Rows from block 5 of the audio encoder of a small encoder-decoder audio transcriber, named by matrix and row number. Rows with one number belong to one channel. Each number is 128 + 24 x the weight over its row's rms, rounded and kept within 0 to 255. All counts start at 0. Numbers have three digits each.
After each channel's rows are labels from the 100 clips, of 14976, where the channel reaches its highest value: "loudest" is the band of the loudest frequency at the time of the peak. Only what is clearly more common there than usual is listed. The data: short read English sentences (LibriTTS-R).
# convs0: first width-11 conv (encoder.blocks.5.convs.0.weight, 128x128x11, each kernel summed), inputs 0-127
# convs1: second width-11 conv (encoder.blocks.5.convs.1.weight, 128x128x11, transposed, each kernel summed), outputs 0-127

convs0.79:100105133101085135124109140132140120122112128069129108124133166119092114138128108124128167135119125117128140148163099143150079165142107123148134118133146109108141154132087080083132094164131127143113065095119131154119093145096152103103112093118136121130097078132074098117136124122106107108110162098086070086080139125120090099084134130112136136116143100121123116139125144138117120153151
convs1.79:137117094096127103125139139139093136057124117127117148123100155102104144108088100126102131138128086097106135117092076109106128118060105098114106132119138102140125116118073123095131103111089102127078141133111111123078114112130130125135115132155133099128132142140144064122129090121137122088107125106142173145135138116115151128139137103122113114160119107069146120104144139149087080145112
loudest: 500 to 1000 Hz

convs0.26:140130093134137116123086121086102101140090136107139133087104108117094138137116108074117086135146109134117112123117141160138150078094106116116155092126137113148126089133145107095047133152055149094135090109141106092118087144150147092114113153085095147121104130135121115121160084100114144124117112107102078120142151126112115109102116117115120122104147104135132144114136100133146111116126
convs1.26:105140099094107091163146128110100122129136093155154156132098170131077139132117085118099152123169122131128105098093112089134126072108122089067106143121119124165099120112138138093107124108123103111148138105111137124120111116161148105114109126166121166123076140143168077147169111124140118126117145137122130146120113130103125080142095089140092111118153117127107102122183161150132123113127
loudest: 2000 to 4000 Hz

convs0.96:122105131086147108139158144110087119081123104139128094122105126125099082122111115124083176079162105105132119099098138100152127114112059132144135107138107109092091094130116120145140171142140088097134142162092099106125105101129098120142137144155100127136118150137153149103116119162112114146141129134119142116091122112082128146088122122124083085134139121068138100123152110145126128108091
convs1.96:110102126113175105108121120094135110105160129148194132131132118144084128121136138113078168135118117137124149094111130107172143131109132089141112143114099099161140115148114160121087143116101105098139158120126079105101112094119109111143119148115107127151116157111150124126113131134155064112106120150102144148132086115097179155178138068103093081106116119145135124129126110154128127107097
loudest: 250 to 500 Hz

convs0.82:117123114129093119156113125128108123151083130066143115133116131109089154104114118107132145122123091120124111140133112131132102112128124109131158093116130088124121097145117098087090073141150114135118056086142134111109105149121119118108101154134123136135105111130093114121137105085134120113110116119084065084105153109134069076128127119105109127108125121141109118082082105105173148105127
convs1.82:121104122096114093175165130097083106083134126163150134146132130113099137108116102138115142154158058091141089151114126105149091125126089112098118142106092129124113113099093143138144155114112122129118134097113090120081118089132151107115132125134124104097115115145162103137141077127153118084129088115103117156108148107122124068142128132097097130134100102119127114135130172136134100108080
loudest: 500 to 1000 Hz

convs0.36:134116113106098084148136126154173125159160126121164107126100133096146130120142086095084119093101131135155097170100102133117103117123125141119110076113129102156091118089102108128092106169125097112084097159106120101098098116117131138112099127100126106109117142143095125108142148123152126086125133166066146108138111124110070145103113118089115116131123106127127117104126147140073153099121
convs1.36:101098092089077111107144118097084114137134115147143126150156158156140097146110150140099140157155076077135131134150089126141137134102131114070112144147050101140100107121122127125133118129129110115124124112139098125119097103168125149148125156120154113117091096165143110102159106112151139127134123116074128163095125103109093107154077151117096136139091114137132115110123103124138128104104
loudest: 250 to 500 Hz

convs0.70:105113107123107094121125149104098099105095145124120108115116131122155120132102082090121114102107089109140153127056131133121123098106106089116106089131093094099135135133096103124097094130112115123134107128143116126102082121115137101092093109102120095120111145123138089137120139087046116140115102113119137130124127095100120119089112094115091141097124124129097104087103107133090093096124
convs1.70:120119115104084095103153107077121121153149158136168140124111158138117132150121125141112164167175106167154109111140106100174117135117127081093108116143058134131129111148130149086119134153102118130126139116119107134125124134128139110142142171174113089127095113150167107154127159141156099134122135158096128163082110142128107100167102080109082114091098127146108157131129115122134111125146
loudest: 500 to 1000 Hz

convs0.120:115102154056126115135147154149107132132129145118136100098103133116084102144111113107126119111107152118105144133172101098128080147114073121161124105143119098070099151140100079105153128116160060132122140109107129158147091116108165121128111124146137137142106131160104082099122132130091112103123123112124105118134137107119170130104107135100134113110118086087139139113145143162167090116116
convs1.120:133098142095114135124132153126106140084138131143134111095122131108112122112140112114148089083164120079119140097104109137085122115058102112094100141144113091123108110096120139129165112096127122108148117106143133083099110137129112093083115127081059100127125135111135081098140117163138104113105134132109141145108117128138161085114131120114125092142084135120091086105104138136116082136115
loudest: 500 to 1000 Hz

convs0.14:098129114135106124165104139141145108123107129103103141132106083123155143099105112102103159114122095075118149148122083110086122107126122160168110072112141173129137102111083172091141131136159129125124087093127113105057108135084128139119142089091091093142130118130138113106121154099121131137087106108135140099099114133096111122118124129098113149126105096110101161113147125106090119110130
convs1.14:107169103151161130037143097124114084100127100138139157149144117147141097119101106135143131109134180126116133156109127124158127083131138138130159098148131149159130163094080163140120116158142148113133149122146118132096117158127147102120142139076108096128096088137141120171159103144126123150123095103149128163163146114110115142163136138122104119119109132100070122099135090103116141116146
loudest: 500 to 1000 Hz

convs0.43:103127063107098118113123131108104158139152127089128131108113098149124110139116102130159065128090144093117117117131098166099104104129100101125139125120130086130123181149133074103121104107125116117148127108154125129148118114114148071122104122147142121129104137120104089096117113126081137142136098106105031135105125096120108088120118137111150120111148123137101129112092121092150118144141
convs1.43:136089126120078172133171143123139110062146154120125125140133107108150122086148099117137125136085113104173152141121139155175101121116134097119111160118137154094146151129090107127140093144087146126149132127143149065106099143141124081120128117094134133151114062096131106098151125136145123100098143085122136123114119123110099106090125112110154102133149087136133147153129163127084117141118
loudest: 250 to 500 Hz

convs0.28:103125150079125123138167138134073136112112125123129119115108123104114133101141096113109156086152091082135154104122145127137117105095042096139121066126115104137069123135133132103138138127159095128122130146083119141119095128137127154154100125157084136127106136108152135127125149112094118101150115134108130109125143115105148152104131124103100108153126080062142094103130149107120120090110
convs1.28:125127118092155107106139122091078098118142113121140147154133132122146128098116120071127120133153065058139093090120152102140103099091109125133082136116104129108094129126129163102146103102134147137114120113126126146095078108169122133106132160095096131089091134102150083138137111158131112099139080137135148153148127116106161140180149122113093134114124113114114100097145133135126101117106
loudest: 500 to 1000 Hz

convs0.67:123128132114123097130129133132081110119120091095145117133094111122117121128138115087101108080150123133135120165155128106140116116122081116126102073144125114113082105091126114126137127146151066133123104144097109106111070098078164138112074129139073164130113163152120133129107095119113131148131150132137109148150090100143145122155119108134105078139106106096115102096144127136147134070107
convs1.67:117104085111097108114113104107110137140154143139166136117126148094137142120086103133129130144146120127155114090089120101135091106103105102123101121112095152147108110116129153101115077115149141135117121074112072111123081099156133119135132143089127141105120128168143093123157100146155125151117078143132109172130094103133086066148127142131135109114089098117086179084136121128129135143128
loudest: 500 to 1000 Hz

convs0.21:100108122116110098083129124135144124158137141128162078132130122157119128156123118097125123089131158122121113093127090122129114118136136121130133092160118116134094094123079066133130068141140076124149131126134143086106109106063164123101122134132098136153151116114106152137119115131107114144107121158115116067084054119130112099110131108152115097139103152143081153140111119118112111116150
convs1.21:111085151090116080109163145095104131131131129114130137100127139111128133113126120116094160136169124141113094087122117086145114153146128104130096130122073147157100136096097156113124127139140110123108166113109095115123124139115139125103118150170121139099125145158116155149147145165129056136127129179131115152153089120114126084139104063088082109124090095140122137144085110135116108113146
loudest: 4000 to 8000 Hz

convs0.24:129121119111087161142089078133125125084138115146093091111133116114166125045133115151107175100163119141120134169119125126102150101143138112120094104100152125169152089085110111076155130163131110131096100126119125111094168115117147110102116137133108156122117119113099159124139154119138124155122146142121136138142100110131125118163158128098102174138089120096123098094109126122103137089148
convs1.24:135135098140126138109122100139115131158133119113136156087093129103137158110119114107135126119085118119113141094104097095119138105122084117133095109097133118139112145137126145116164119125135142127095124100114120097099104136157110130096120092083119107109110127143121072105177067127168148109137109146137099121134097121158092096121149128148169127158136059121108135081130119098058101154096
loudest: 4000 to 8000 Hz

convs0.110:129072122115102132166156121130110197124084145150100133119141155111154117113125081134153129112118139096133142073146087116129123108112087122081112093136071139134116168141117155125128116135157103113076131119145099087120100074147102122102109137093095152104126139126088142120120142135103135105144089137139114150125131101078097110118126130090134162134136108111142126120157133087134131121108
convs1.110:105070124113121117114137158128125094147161137101104153088091082126116114132137113170114166130176159158123111131104068144181121133066134130100138132109107113111115128161091149111155133163119151106122133126094139092124078157143156102129133148126086127123146094154124129141088133092149150157140118150151120158160161143112098156135131108135115103130137114143103137099156114084132121145115
loudest: 500 to 1000 Hz

convs0.76:115112152071142112150153155131110138100155102127109112116116139138102119133123133102116143066122143117115126151156119084142087101086083148125107090157131114097100131113116136128166150124127071115127099150083105115107069141099167129116114108138092129132104161150122117119106111152108104133156119128144102131130123100098124148102110128127085112124149104100147083127161140158085094081116
convs1.76:116096116089125097126134127131099137122187156155155129097139168119119121122095114105125144140178143099133134070102099097123085132110109131095085133122083108136095109125135147108136118113125081120127140103093077106109110113119120124115116151120107104106115110151143105134146106153180108110122115134091099174109073125119112100137142151152108092119095102108108126128070121158112114127104
loudest: 500 to 1000 Hz

convs0.12:120143119097116084115124154109141081135132159096188086098109153154115118151096079085091127127155141163100104161139094138113104141156114146134105088138147114109133114116091109096111077124121102076175109105091129140125111126115140117119121094122158108116124117139101091094138136137113115121123104116087114119109107127093125130070099141132120137100174134122145140102156135133117093111112
convs1.12:099097087138137117109139116110140137126149128136133096112121174147107109140127110154089105139155133154148130120111108095098090146105145106096071141126111093151091126128097118061128143141097093115115088138115107119110137126104148104152154122124127080140085115120156096158181121102100088122114132127110144087118141111075103101149135152153108107163096124119164124131099090136125103153149
loudest: 250 to 500 Hz

convs0.44:102112114135112067126124128114142113138167139134161098110144120146118096137110116095086128118174108143102159125120129119160139132088149129102108110131101094119132089108085132111115120193068109089062085155109108111141116146083138109125142131126112105114112128163119131143129109105090101100133124123108142082120123120082088111110119119125096103073090142132112134119124127106138104111134
convs1.44:136078123102116068126121102104127110151131121104149145106117162090105124133109108125089153136152074153128132119119109114163103140144108096094107106130064132137121137142119147080104152142122130147134142140090084110145148134110163150116115152139121137105093100178137132158147132172166110138119160173115081158097110144106107099160100099122087124108100118144108122155126117146125094135128
loudest: 4000 to 8000 Hz