{"model": "encoder-decoder audio transcriber", "dataset": "short read English sentences (LibriTTS-R)", "train_examples": 26041, "noise_aug": 0.01, "n_mels": 64, "hop_length": 160, "input": "mfcc", "spec_augment": false, "win_length": 512, "tokenizer": "word", "vocab_size": 5132, "encoder_arch": "tc_resnet", "encoder_norm": "batchnorm", "encoder_activation": "hardswish", "encoder_channel_attention": "se", "encoder_depths": [2, 3, 4, 2], "encoder_kernel_size": 11, "encoder_stem": "single", "encoder_widths": [128, 128, 128, 128], "fusion": "prefix", "label_smoothing": 0.05, "decoder_width": 192, "decoder_layers": 8, "decoder_norm": "layernorm", "decoder_norm_position": "pre", "decoder_activation": "geglu", "decoder_mlp_ratio": 2.67, "decoder_head_dim": 16, "decoder_fused_qkv": false, "decoder_bias": "all", "decoder_qk_norm": false, "decoder_parallel_block": false, "decoder_inner_norm": false, "decoder_positions": "learned", "decoder_prefix_bidirectional": true, "decoder_connector": "linear", "decoder_tie_embeddings": true, "init": "kaiming_normal", "residual_init": "none", "optimizer": "ademamix", "learning_rate": 0.00065, "beta1": 0.85, "beta2": 0.999, "eps": 1e-06, "beta3": 0.9995, "alpha": 2, "max_grad_norm": 3.0, "adaptive_grad_clip": 0.05, "max_steps": 16100, "batch_size": 128, "epochs": 79.1, "lr_schedule": "step", "warmup_steps": 800, "weight_decay": 0.5}
Rows from block 4 of the audio encoder of a small encoder-decoder audio transcriber, named by matrix and row number. Rows with one number belong to one channel. Each number is 50 + 12 x the weight over its row's rms, rounded and kept within 0 to 99. All counts start at 0. After the name is the row's rms in percent of the matrix's.
Before each channel's rows are labels from the 100 clips, of 14976, where the channel reaches its highest value: "strongest on" is what is common among them. Only what is clearly more common there than usual is listed. The data: short read English sentences (LibriTTS-R). In brackets: how many of the 100, against the usual share in percent.
# convs0: first width-11 conv (encoder.blocks.4.convs.0.weight, 128x128x11, each kernel summed), inputs 64-127
# convs1: second width-11 conv (encoder.blocks.4.convs.1.weight, 128x128x11, transposed, each kernel summed), outputs 64-127

strongest on: the word "i" (83 vs 17.8)
convs0.37 072:36 52 30 37 50 47 35 34 52 39 34 56 52 26 55 42 51 43 40 52 40 49 42 37 34 62 56 60 48 68 49 46 43 38 46 24 39 33 48 31 63 59 23 39 26 46 60 47 48 55 27 45 55 70 44 64 45 50 51 58 44 25 51 60
convs1.37 086:46 64 45 44 71 44 46 73 53 54 21 56 28 57 43 59 31 59 40 56 50 35 48 39 44 51 53 69 48 29 67 52 51 49 69 44 41 34 33 55 65 51 29 63 40 40 59 48 42 46 78 62 60 40 61 68 28 35 44 12 40 54 55 48

strongest on: the word "the" (56 vs 24.7)
convs0.35 078:64 38 31 31 54 54 40 48 56 38 27 35 46 39 45 27 52 52 41 41 50 45 65 31 55 45 37 39 50 42 39 21 43 60 39 38 56 12 51 34 57 57 38 39 49 50 40 46 40 51 19 34 48 53 30 73 24 48 42 59 47 57 58 39
convs1.35 092:54 60 45 62 59 50 54 66 44 44 38 64 41 48 64 53 54 54 44 58 54 35 67 39 45 69 42 39 62 51 58 46 43 57 37 26 63 34 32 61 52 60 46 53 53 41 52 56 54 29 24 45 59 25 53 57 73 55 53 53 62 38 59 56

strongest on: the word "the" (61 vs 24.7)
convs0.125 107:30 43 56 50 27 31 49 59 52 63 40 45 39 48 60 43 42 49 55 38 31 59 54 62 32 30 44 38 45 20 51 38 33 45 33 56 61 41 42 56 34 27 47 52 22 37 49 48 33 41 23 46 40 40 51 48 53 48 53 59 44 45 43 43
convs1.125 099:29 46 48 57 53 44 57 52 42 52 65 35 56 71 47 52 27 54 59 58 24 31 80 46 43 22 50 37 55 64 46 53 55 61 30 46 50 28 62 54 41 42 39 54 42 52 52 38 47 45 36 31 35 39 38 37 42 48 57 65 36 49 64 51

strongest on: the word "was" (30 vs 9.7)
convs0.104 106:50 34 45 58 44 34 26 56 54 58 38 27 42 48 62 35 48 40 41 36 33 44 72 52 41 48 41 66 43 28 43 23 37 52 47 56 54 57 36 61 54 23 58 43 43 62 30 53 30 52 37 46 39 31 36 51 36 56 48 61 44 50 63 52
convs1.104 089:22 45 49 53 39 43 56 43 45 45 64 60 42 57 48 64 53 55 74 46 47 22 82 71 39 43 56 39 34 57 41 46 60 61 37 56 44 53 51 48 35 21 61 56 42 57 23 24 39 53 38 67 48 36 58 43 57 64 48 63 44 35 58 43

strongest on: the word "i" (37 vs 17.8)
convs0.36 081:49 28 33 45 59 42 42 25 42 41 49 55 60 21 40 53 22 41 46 52 51 43 57 48 53 50 57 48 37 46 69 47 67 49 65 42 47 37 45 50 44 61 25 38 41 44 55 34 71 50 46 33 59 69 25 40 16 37 65 58 50 39 41 42
convs1.36 097:64 45 61 47 64 56 47 40 48 45 12 46 23 40 42 54 31 62 44 47 41 41 41 52 57 45 31 52 48 44 59 44 38 55 50 57 63 37 31 31 49 52 49 46 36 31 47 53 61 41 56 55 58 19 42 55 45 42 46 34 48 64 37 25

strongest on: the word "was" (26 vs 9.7)
convs0.122 087:48 49 05 37 45 55 33 49 59 38 27 36 37 42 40 50 48 46 37 55 45 38 45 39 47 52 39 46 52 55 55 31 35 45 47 22 46 36 42 36 57 61 15 44 48 52 45 59 59 46 31 47 53 49 36 66 57 53 46 21 60 45 45 56
convs1.122 098:42 61 39 54 65 48 62 56 45 48 38 65 53 64 38 57 06 56 31 52 67 43 53 51 66 44 56 55 36 33 65 46 36 39 58 48 44 39 41 45 51 51 27 40 54 41 54 63 63 47 77 60 46 45 49 57 37 55 31 32 49 57 51 47

strongest on: the word "she" (63 vs 5.9)
convs0.115 082:41 51 42 39 58 39 35 32 42 65 36 30 32 39 36 50 29 42 34 49 40 61 33 36 61 53 40 52 55 57 44 39 63 48 62 42 42 32 37 54 51 44 29 47 58 36 49 50 52 50 53 51 47 61 37 61 31 38 49 64 43 32 33 50
convs1.115 098:25 51 51 42 68 46 50 54 57 61 40 47 34 39 59 71 40 60 34 37 60 36 67 36 71 57 55 57 66 63 45 58 40 40 40 43 58 55 48 33 63 58 61 51 72 36 43 62 28 63 56 42 75 61 22 54 40 53 50 64 56 59 37 58

strongest on: the word "she" (49 vs 5.9); the word "said" (30 vs 6.5)
convs0.15 102:68 59 58 54 59 47 46 46 54 41 51 68 39 60 51 55 60 35 56 41 53 50 36 44 52 60 60 45 66 35 47 47 60 38 17 44 39 21 49 35 51 36 35 56 49 53 43 51 20 51 39 58 52 54 34 52 65 54 64 43 47 41 38 47
convs1.15 093:56 47 71 43 78 53 44 56 58 50 28 56 45 36 40 57 52 34 40 55 44 51 11 66 55 50 17 64 73 39 48 57 31 40 62 67 73 63 42 39 64 57 69 60 69 37 37 58 36 48 75 42 48 61 49 45 44 52 26 54 45 39 37 53