config = dict(
    tokenizer='word',
    grad_clip=3.0,
    weight_decay=0.5,
)
Rows from block 4 of the audio encoder of a small encoder-decoder audio transcriber, named by matrix and row number. Rows with one number belong to one channel. Each number is 500 + 40 x the weight over its row's rms, rounded and kept within 0 to 999. All counts start at 0. Numbers have three digits each. After the name is the row's rms in percent of the matrix's.
Before each channel's rows are labels from the 100 clips, of 14976, where the channel reaches its highest value: "responds to" is what is common among them. Only what is clearly more common there than usual is listed. The data: short read English sentences (LibriTTS-R).
# convs0: first width-11 conv (encoder.blocks.4.convs.0.weight, 128x128x11, each kernel summed), inputs 64-127
# convs1: second width-11 conv (encoder.blocks.4.convs.1.weight, 128x128x11, transposed, each kernel summed), outputs 64-127

responds to: the word "was"
convs0.100 097:493498545530428506512491508538489509470471532482528573512442450508496534549450505481548513431522438486459493501444472507493475456514434464509504488480507443478463530497479503541591491479537463
convs1.100 089:443480523570568509483500472522425480503510483427441504540512450514566566531471394517476488422536519540457524521522504552512461562495502423491499486484496362457476522503536480508511434494464506

responds to: the word "the"
convs0.75 096:483469514520407545511540520479478498436566467466500506490521469540434513489493504544478446495456449529489503589508435524504453536507542551452493459523574469425465500445501484462473478466492500
convs1.75 096:493524551496488517574450499467535442478488493479561514510509510514497460467484481490507507421535530527509514432579548418443524538485507544440477463539499479428530469470543554431512432485530425

responds to: the word "for"
convs0.25 103:449474484518461473524461501425492493541510539480501434531432504490552521479463516512487403480483462510423505503503509427445447491505438520486536518480467451475469429511523472433468470427454522
convs1.25 099:518519527566437469486454470505502506547418502489428497510478439419512487440447520478539506495510511474485485467511420450447530521426482496488532479532490488497467484501483526494506420412531479

responds to: the word "the"
convs0.65 090:493557493503513514494439465477411525428422430434489498532492521586498519494507442505479494502545479460413501471430520462428466472464527469509483494516451501510479445471420426491484480434455423
convs1.65 091:500515459520489516507496451479408560436466490527360549505486425460545470489538559550506503524469556508484533429466519469490523443447444467572524448524467475495486502558459403490504561515494445

responds to: the word "to"
convs0.99 089:436555449510474513474452509420421455502522466458443527538428465529487468484426482550495472490491416527454475514440535444491448462526527519531497482489519502472457488484489477464435446513456530
convs1.99 087:459536547592491467452508528470503489569500485494482490538500498494505411512442455493577492505537568445471455422486486447464473530499434547569518506492485449485516476501492460429505472467531451

responds to: the word "before"
convs0.44 100:443576461505484511533451502512545442475468480433486524444461487538524571485407492449479451470510483495435445443513458455466448493490488469478524472523504538490465482517438490455479502472492515
convs1.44 095:497518528528428504504436494376483546448470546420469571493578465479524546481485516531488503506495552462441431502471509490436509479501432502528454526519454508467443491547529481493559446508469462

responds to: the word "she"; the word "said"
convs0.94 096:483473397452477510424461429484487535506468463520506427513482454410537429482469518487469453527499462453467435410447505512489514420476503443498504514455446459448494474446455451462529466486475461
convs1.94 099:515496466494520480444504483580481501413473483472481501526500477452579501484525557546545492437534534526443414477550527536482571449496542484525472486502411454472480479505461414528531472458506542

responds to: the word "but"
convs0.66 103:501468496526532507505510466515493462477528504489517493482491502523409539453565525538426444470514547428513440521453482537475442531505463453479465491521488476511506509517479503479430548436488452
convs1.66 098:504500530498470510506470536499577402470467476495544460474540426550503560434551416558486493446524427526540516573540524591483442522518573460556482547495502516488462494512452499524443531466515551

responds to: the word "you"; the word "was"; the word "he"
convs0.112 102:508456489463502439528498546458539426520481502508589483433457480441493507486468509496493541510516488517588451502506483490500492468466494492482483514496579458478477513489555545507577525479495496
convs1.112 084:488441539540563567495496485486497493457478429470504532413459525539513487499534465504434534472467511494537458475540497521524563535473559460484548532429569405486534531542474501468501483499490494

responds to: the word "was"
convs0.95 099:462470504517449479424411479469444481551395451462450437496502472527495465473476513519447473567531520484532458510511498473486490571412479509497453461516549511447466515459416493508461398490479512
convs1.95 083:462468538477457504482492553515517538429457467437495486570556480469549467467535555450466501482483438520494514424607525434519446494451551485443501450540501486520540494456457445481505457525513451

responds to: the word "was"
convs0.4 117:498497537516493489481457508490514467561468463549498477472481495487534549518523453428474496522488515503482503518565481494474495574508522399485530478497482492496515497458461461419578482455415422
convs1.4 111:513450517505526467465488524492516526478491489464481517540572514507529470456473531483503573504540558536430474444555483493459530464410572471503485461522465440485497505443463493501474474467474480

responds to: the word "i"
convs0.51 081:452463508512481518454458520510456476496449466490516490450505565547483501503487438475468544539508478439436405527505495482438457542474476470491497484494381507529547447481385513501422494461510470
convs1.51 084:437491458519502530517483492516493511448429526502418519498432446466498466545553583493466467505503463566484515408470447497464523456418446501523556475488468548540494532555488447477487467527522423

responds to: the word "you"
convs0.18 094:432528475594467515441469480476455553413477511506447510524456479542470502499439532499454465423452483536486491440486450489483403472488515465514513429440464398457497482476486545486531473466419517
convs1.18 111:474536489563449444460512489505484478434513531460449536493475467494546504448503518518494577418501470480508483498473496537569533576436526466504524400464487397512491542507537535512520558485498530

responds to: the word "i"; the word "not"
convs0.123 073:468455461530495474529522491393513420460487537535448493450531508495428491459478451489508547548468537515556426448443531453519484391521412448472497503438479491488481534516567450508454504497425476
convs1.123 095:482516545513526487497490531474532461494537528488488511328535486491485520514520411519541500519486427499574500552584528478462478527513553441524514509516558457481419520543487486368396484500503478

responds to: the word "you"
convs0.88 091:472499409505477444443499459472482497499527535475535414482501492438465523542494472472470561459498465501490472462450463531538468386530478490496475477434445461409461531569531501466528488501489510
convs1.88 081:502544436508494454499493525541522556435546527525441492459511549500517573565469571501487485545543518536529444482535546511499492478534573502486519526518525500404489530494554526485491449474464526

responds to: the word "said"
convs0.10 112:478516507485497462460486487470441489453465491535543428513521526453533492602495496452503443541505504492444452538490498456538461511496451473449486421452455487507481520512499440454564519516453476
convs1.10 122:527459567526503458444527548480514494522472501510461425542511487495528484507483494515505557518549535501535489516571475417486571508471567484431447435498481412449498495474524445462541466436499468

responds to: the word "is"
convs0.121 081:448431503452474515488484475522413428500500542406509525484500499520454438471463479517432497463452433477488490641466508550467438501497454500532455470521560454498450489475485476529528489460505497
convs1.121 085:448484602529550515502502464515581428462471517443413479498479461560541507476470462508480488448552463446497507405616476504486483558458519493521437500474572416461468513420549454466454418471489442

responds to: the word "was"
convs0.63 091:446568516508487499516488489454445585536550532544553512499524442522486564453448477441461475497434455505456492505461434380461468480451494493485555476489482512501515496505471515420469537459523470
convs1.63 093:482498593534513503496494523492482542540485521483551518566531465484460582473458462488498501514588573535484565554480468449473519618454585501511543441512398476470460566408552493481512492470455543

responds to: the word "was"; the word "it"
convs0.93 096:456547515533498496543479543519558473544474517445473459423447516473524536497487468391538559492515494551513484466547476414467462538503475427477535483482486500523526458491467520484543447436526499
convs1.93 091:457500490525545528451541484528465496436479512503505516412560514518598565491486502448442535550570488449478494433470409536529493509460529459529519490452516489477462519504534508494537523498465478

responds to: the word "it"; the word "that"
convs0.67 124:527470528522523490465464461533591450531495508420459450456430514519521539527491514517434551465395481516512495536503481528463521538512510490449497505529506501488489445465420557512522392495501516
convs1.67 120:492426509553475445525470511528581421457513546509461502508447496512528487460554487439475541506489499452483541469533518518416549557500587531476464439541511556447411457471510515411478449516517430

responds to: the word "me"
convs0.119 118:458570480508490518478482443482564528444489490513521455513520463511446546477454540484525488512461519494430459479535508492481506538462458467504510423502429504430454504470469522445450442504514461
convs1.119 100:473427512451491524480432562483499443547529489401470442556547483502482489514495462467441538549509539488403427546550510525457448497521556478424539513532514456487600498531484495500558446492470472

responds to: the word "you"
convs0.91 102:554518493467454437512500457458488527513479413543536441550476528490532475533509527411497503525532509485461482444442516496498514485465526388488485513446549467516479510482481462513492543537488363
convs1.91 083:537530548551482485446533473464503477464471482514423500608533458559506479499512541467546461457496496496482553509509550451567478505446548448448487547523479503499495559485466462497544565520443442

responds to: the word "you"
convs0.49 095:528518538509445469540543529433460497505542491547521508508470538513490500513501451470528595457498458528521500526428480485445477514576541390510524531446530527493437561456486519444494485516423474
convs1.49 094:479517573524488485453537549472446421424503500497497566492553510580464458528444458530497507464496452490502494487527500448506495533539613470548471516448563447471491530535504471423548509540467445

responds to: the word "to"; the word "be"
convs0.82 131:555506527541570511500543543523523505539543547529495527539550531542479512496542481530525516519500565496508545589480561550492534520515519550545535557523467521552546500505507549558508592534568490
convs1.82 128:527500446478540550468461451502391474521476447490472466445521519539367496542539433516461406495450447484573560453504502513495464418456464513501557537445502548456480553490499515504420521510515462

responds to: the word "no"
convs0.19 087:500473413485476488510500482469460474474482463474458442455496498468518457472470453508530470476455490443438468406501536499443517443516529400523520540462414526465429498493503442469475472459455413
convs1.19 080:482497487500517526457497457519528515430493518522448509462539522476501502544556524486546521566430458464501524526504518581510542417488497461547506534478413512448523492523487392498554494511453439

responds to: the word "what"
convs0.107 095:500537462513468480484511468552516572503535425513514433529462518536545529489499516507423476418503433505479492519462465526486492545533514457473507489465504508521437522471473478429487468523422506
convs1.107 097:525524488496447496508439552415510521496503493478537559475482493514466535467483494455559491465486526504437556507620595539473423507515553431476522540482452525471470453467448489529502436491445486

responds to: the word "you"
convs0.2 089:471486474537402454541508494448449482553487491450485469423434392488470521516486555527456512481430504468467454496473539515521442452520473543484479497472591500424428544515514548509465529458484515
convs1.2 090:514488587505507467483551490482491539485530521530455487480442473528536570474508384533462495520535493461507519606513455543556446541563553486502495464524463525502455562554528551502503554457461522

responds to: the word "never"
convs0.116 094:509527369461438469498485468476421467464512528488545494515547461466453524438501509530533464515493443483549439483470519465497514416506438479480463529463530516438473510584468524470492454472516524
convs1.116 079:504508465524595530437487512442507531489522505486419497448476492574454581486491514483449500553499438504486533533490562511514410491490565517473521542446491504468415559511517525488488512468451551

responds to: the word "my"
convs0.87 087:553513487518466514480508436464472493510518470521573470504490532520477489552501484454522533495516485507417514498405507491463445467517546452493559468468502505451468539440524516483472467482435458
convs1.87 094:489468523510485531480475493524395504406551526491486494491525481539433545524434397503563531435545505522492553480585522530502465498511551463526533439493568509463531487507531471484511503455438509

responds to: text has "what"
convs0.90 084:524493473530486486418494446470491443552478512453608475512539520497531518484502532461505495440500558499515514529508488450490475518485489486501472506452550444465412526510517525526441518477469459
convs1.90 091:470516503563538504497526586485497430481429514505404433494457416476518517438528483496490539515507532467529491485515445461493489534435496535532567443547504387488483464505570511497507520441497510

responds to: the word "she"; the word "you"; the word "said"
convs0.0 102:507486548492458464478536488413502548456517491513532483521475466513483462508466460498501529478490489469471392546430545530460521473573519384535452464483442521463465555492497477432579501489437421
convs1.0 095:449520483501533474465527505428502468473509496491462504502514512502525502529474544537528547524486464452457490479459461471533528495491545436430561498471463506504484537567538467484512500501430417

responds to: the word "that"
convs0.11 089:529513440482508455514531447439548466408459516501497487547499425465471531418474524483452420448411519504444536467443493518498468448553522448469477503541437507415456548496485517522478514479437496
convs1.11 090:518467493567484536479483460425471473492497448489423489429532393479454495488453484491449530552447471511460494511564553527564504434526558526517534557488478557444435523502472501483560470499522446

responds to: the word "very"
convs0.41 093:479486367483518507430492422510509490467475505464530473497502499533535491555512466478478539416548487467533472495442479492482546381408434493523504449510469429530493476471496478517470545476512473
convs1.41 086:484448478510507589442475448465453517490523500479388493381503507511504509566493384509479528386497447511511485547543501513525515448526472451490500532466540525502467472498431489514457482518505543

responds to: the word "is"
convs0.16 075:546569527454498492514552502555490450490537509421454508457459520476432474479524491496521495480470550480513492522480478565423537492508488464456471546498557509458458464511514505523453549462441522
convs1.16 090:599500465481486537519473485487448498477500449478412506434456523545433548433526473509510469501505454434500563433485526524452471422547529505476512498488532574425431429477530530489398481464505479

responds to: the word "was"
convs0.84 094:522518569486475466465431446503540518497472511473503434488472512480446495524453477407499576496458484489436487543415536450472511455505447408516511483428494480516456454478518478508533435453439448
convs1.84 081:452453582522535498451525470481470406431558521445490509528484506524487542591475351450537490451524486431460463552585503502441493550479524427550493479472519461468500523515465461438521496481457484

responds to: the word "i"
convs0.86 078:431474502512463487466470526476493446436517444535448441491494504454508485524437417526488467475585458510534487478500459494492467474501465416473496429433527497453471434515491415467545486526429515
convs1.86 098:455499567426511462434522506469488485433450597493543504533529481485526535506547396500534534450528448475513516578537483461479490547513552451428455484509477435448501424576500512429541489497470530

responds to: the word "was"
convs0.9 087:512480376479464448510497461523453462523544484464508425543504455502513556422518488528471396518431432453489524499471518552489490478454435492470480482443505530440423501561504485513467517510509481
convs1.9 093:548485476503502471505430485466511522481492475499406480488526498467488525502511507445494502542472531506455607541515619574440440486520573538496510545492484547403404493500444509491541509524434568

responds to: the word "of"
convs0.70 109:467448534515479487493527504471481431477497449535521517451451534499463469538443502509452492479506420517504510549545442547471504582536489484540516515442550488493442484448487464459493480517499503
convs1.70 115:500528590509429441515482515458523486458560526402580525507521559549438474488476483492516501499530497542477498509567536414412498565543574530491460491523506452482517484428566470496514465483478505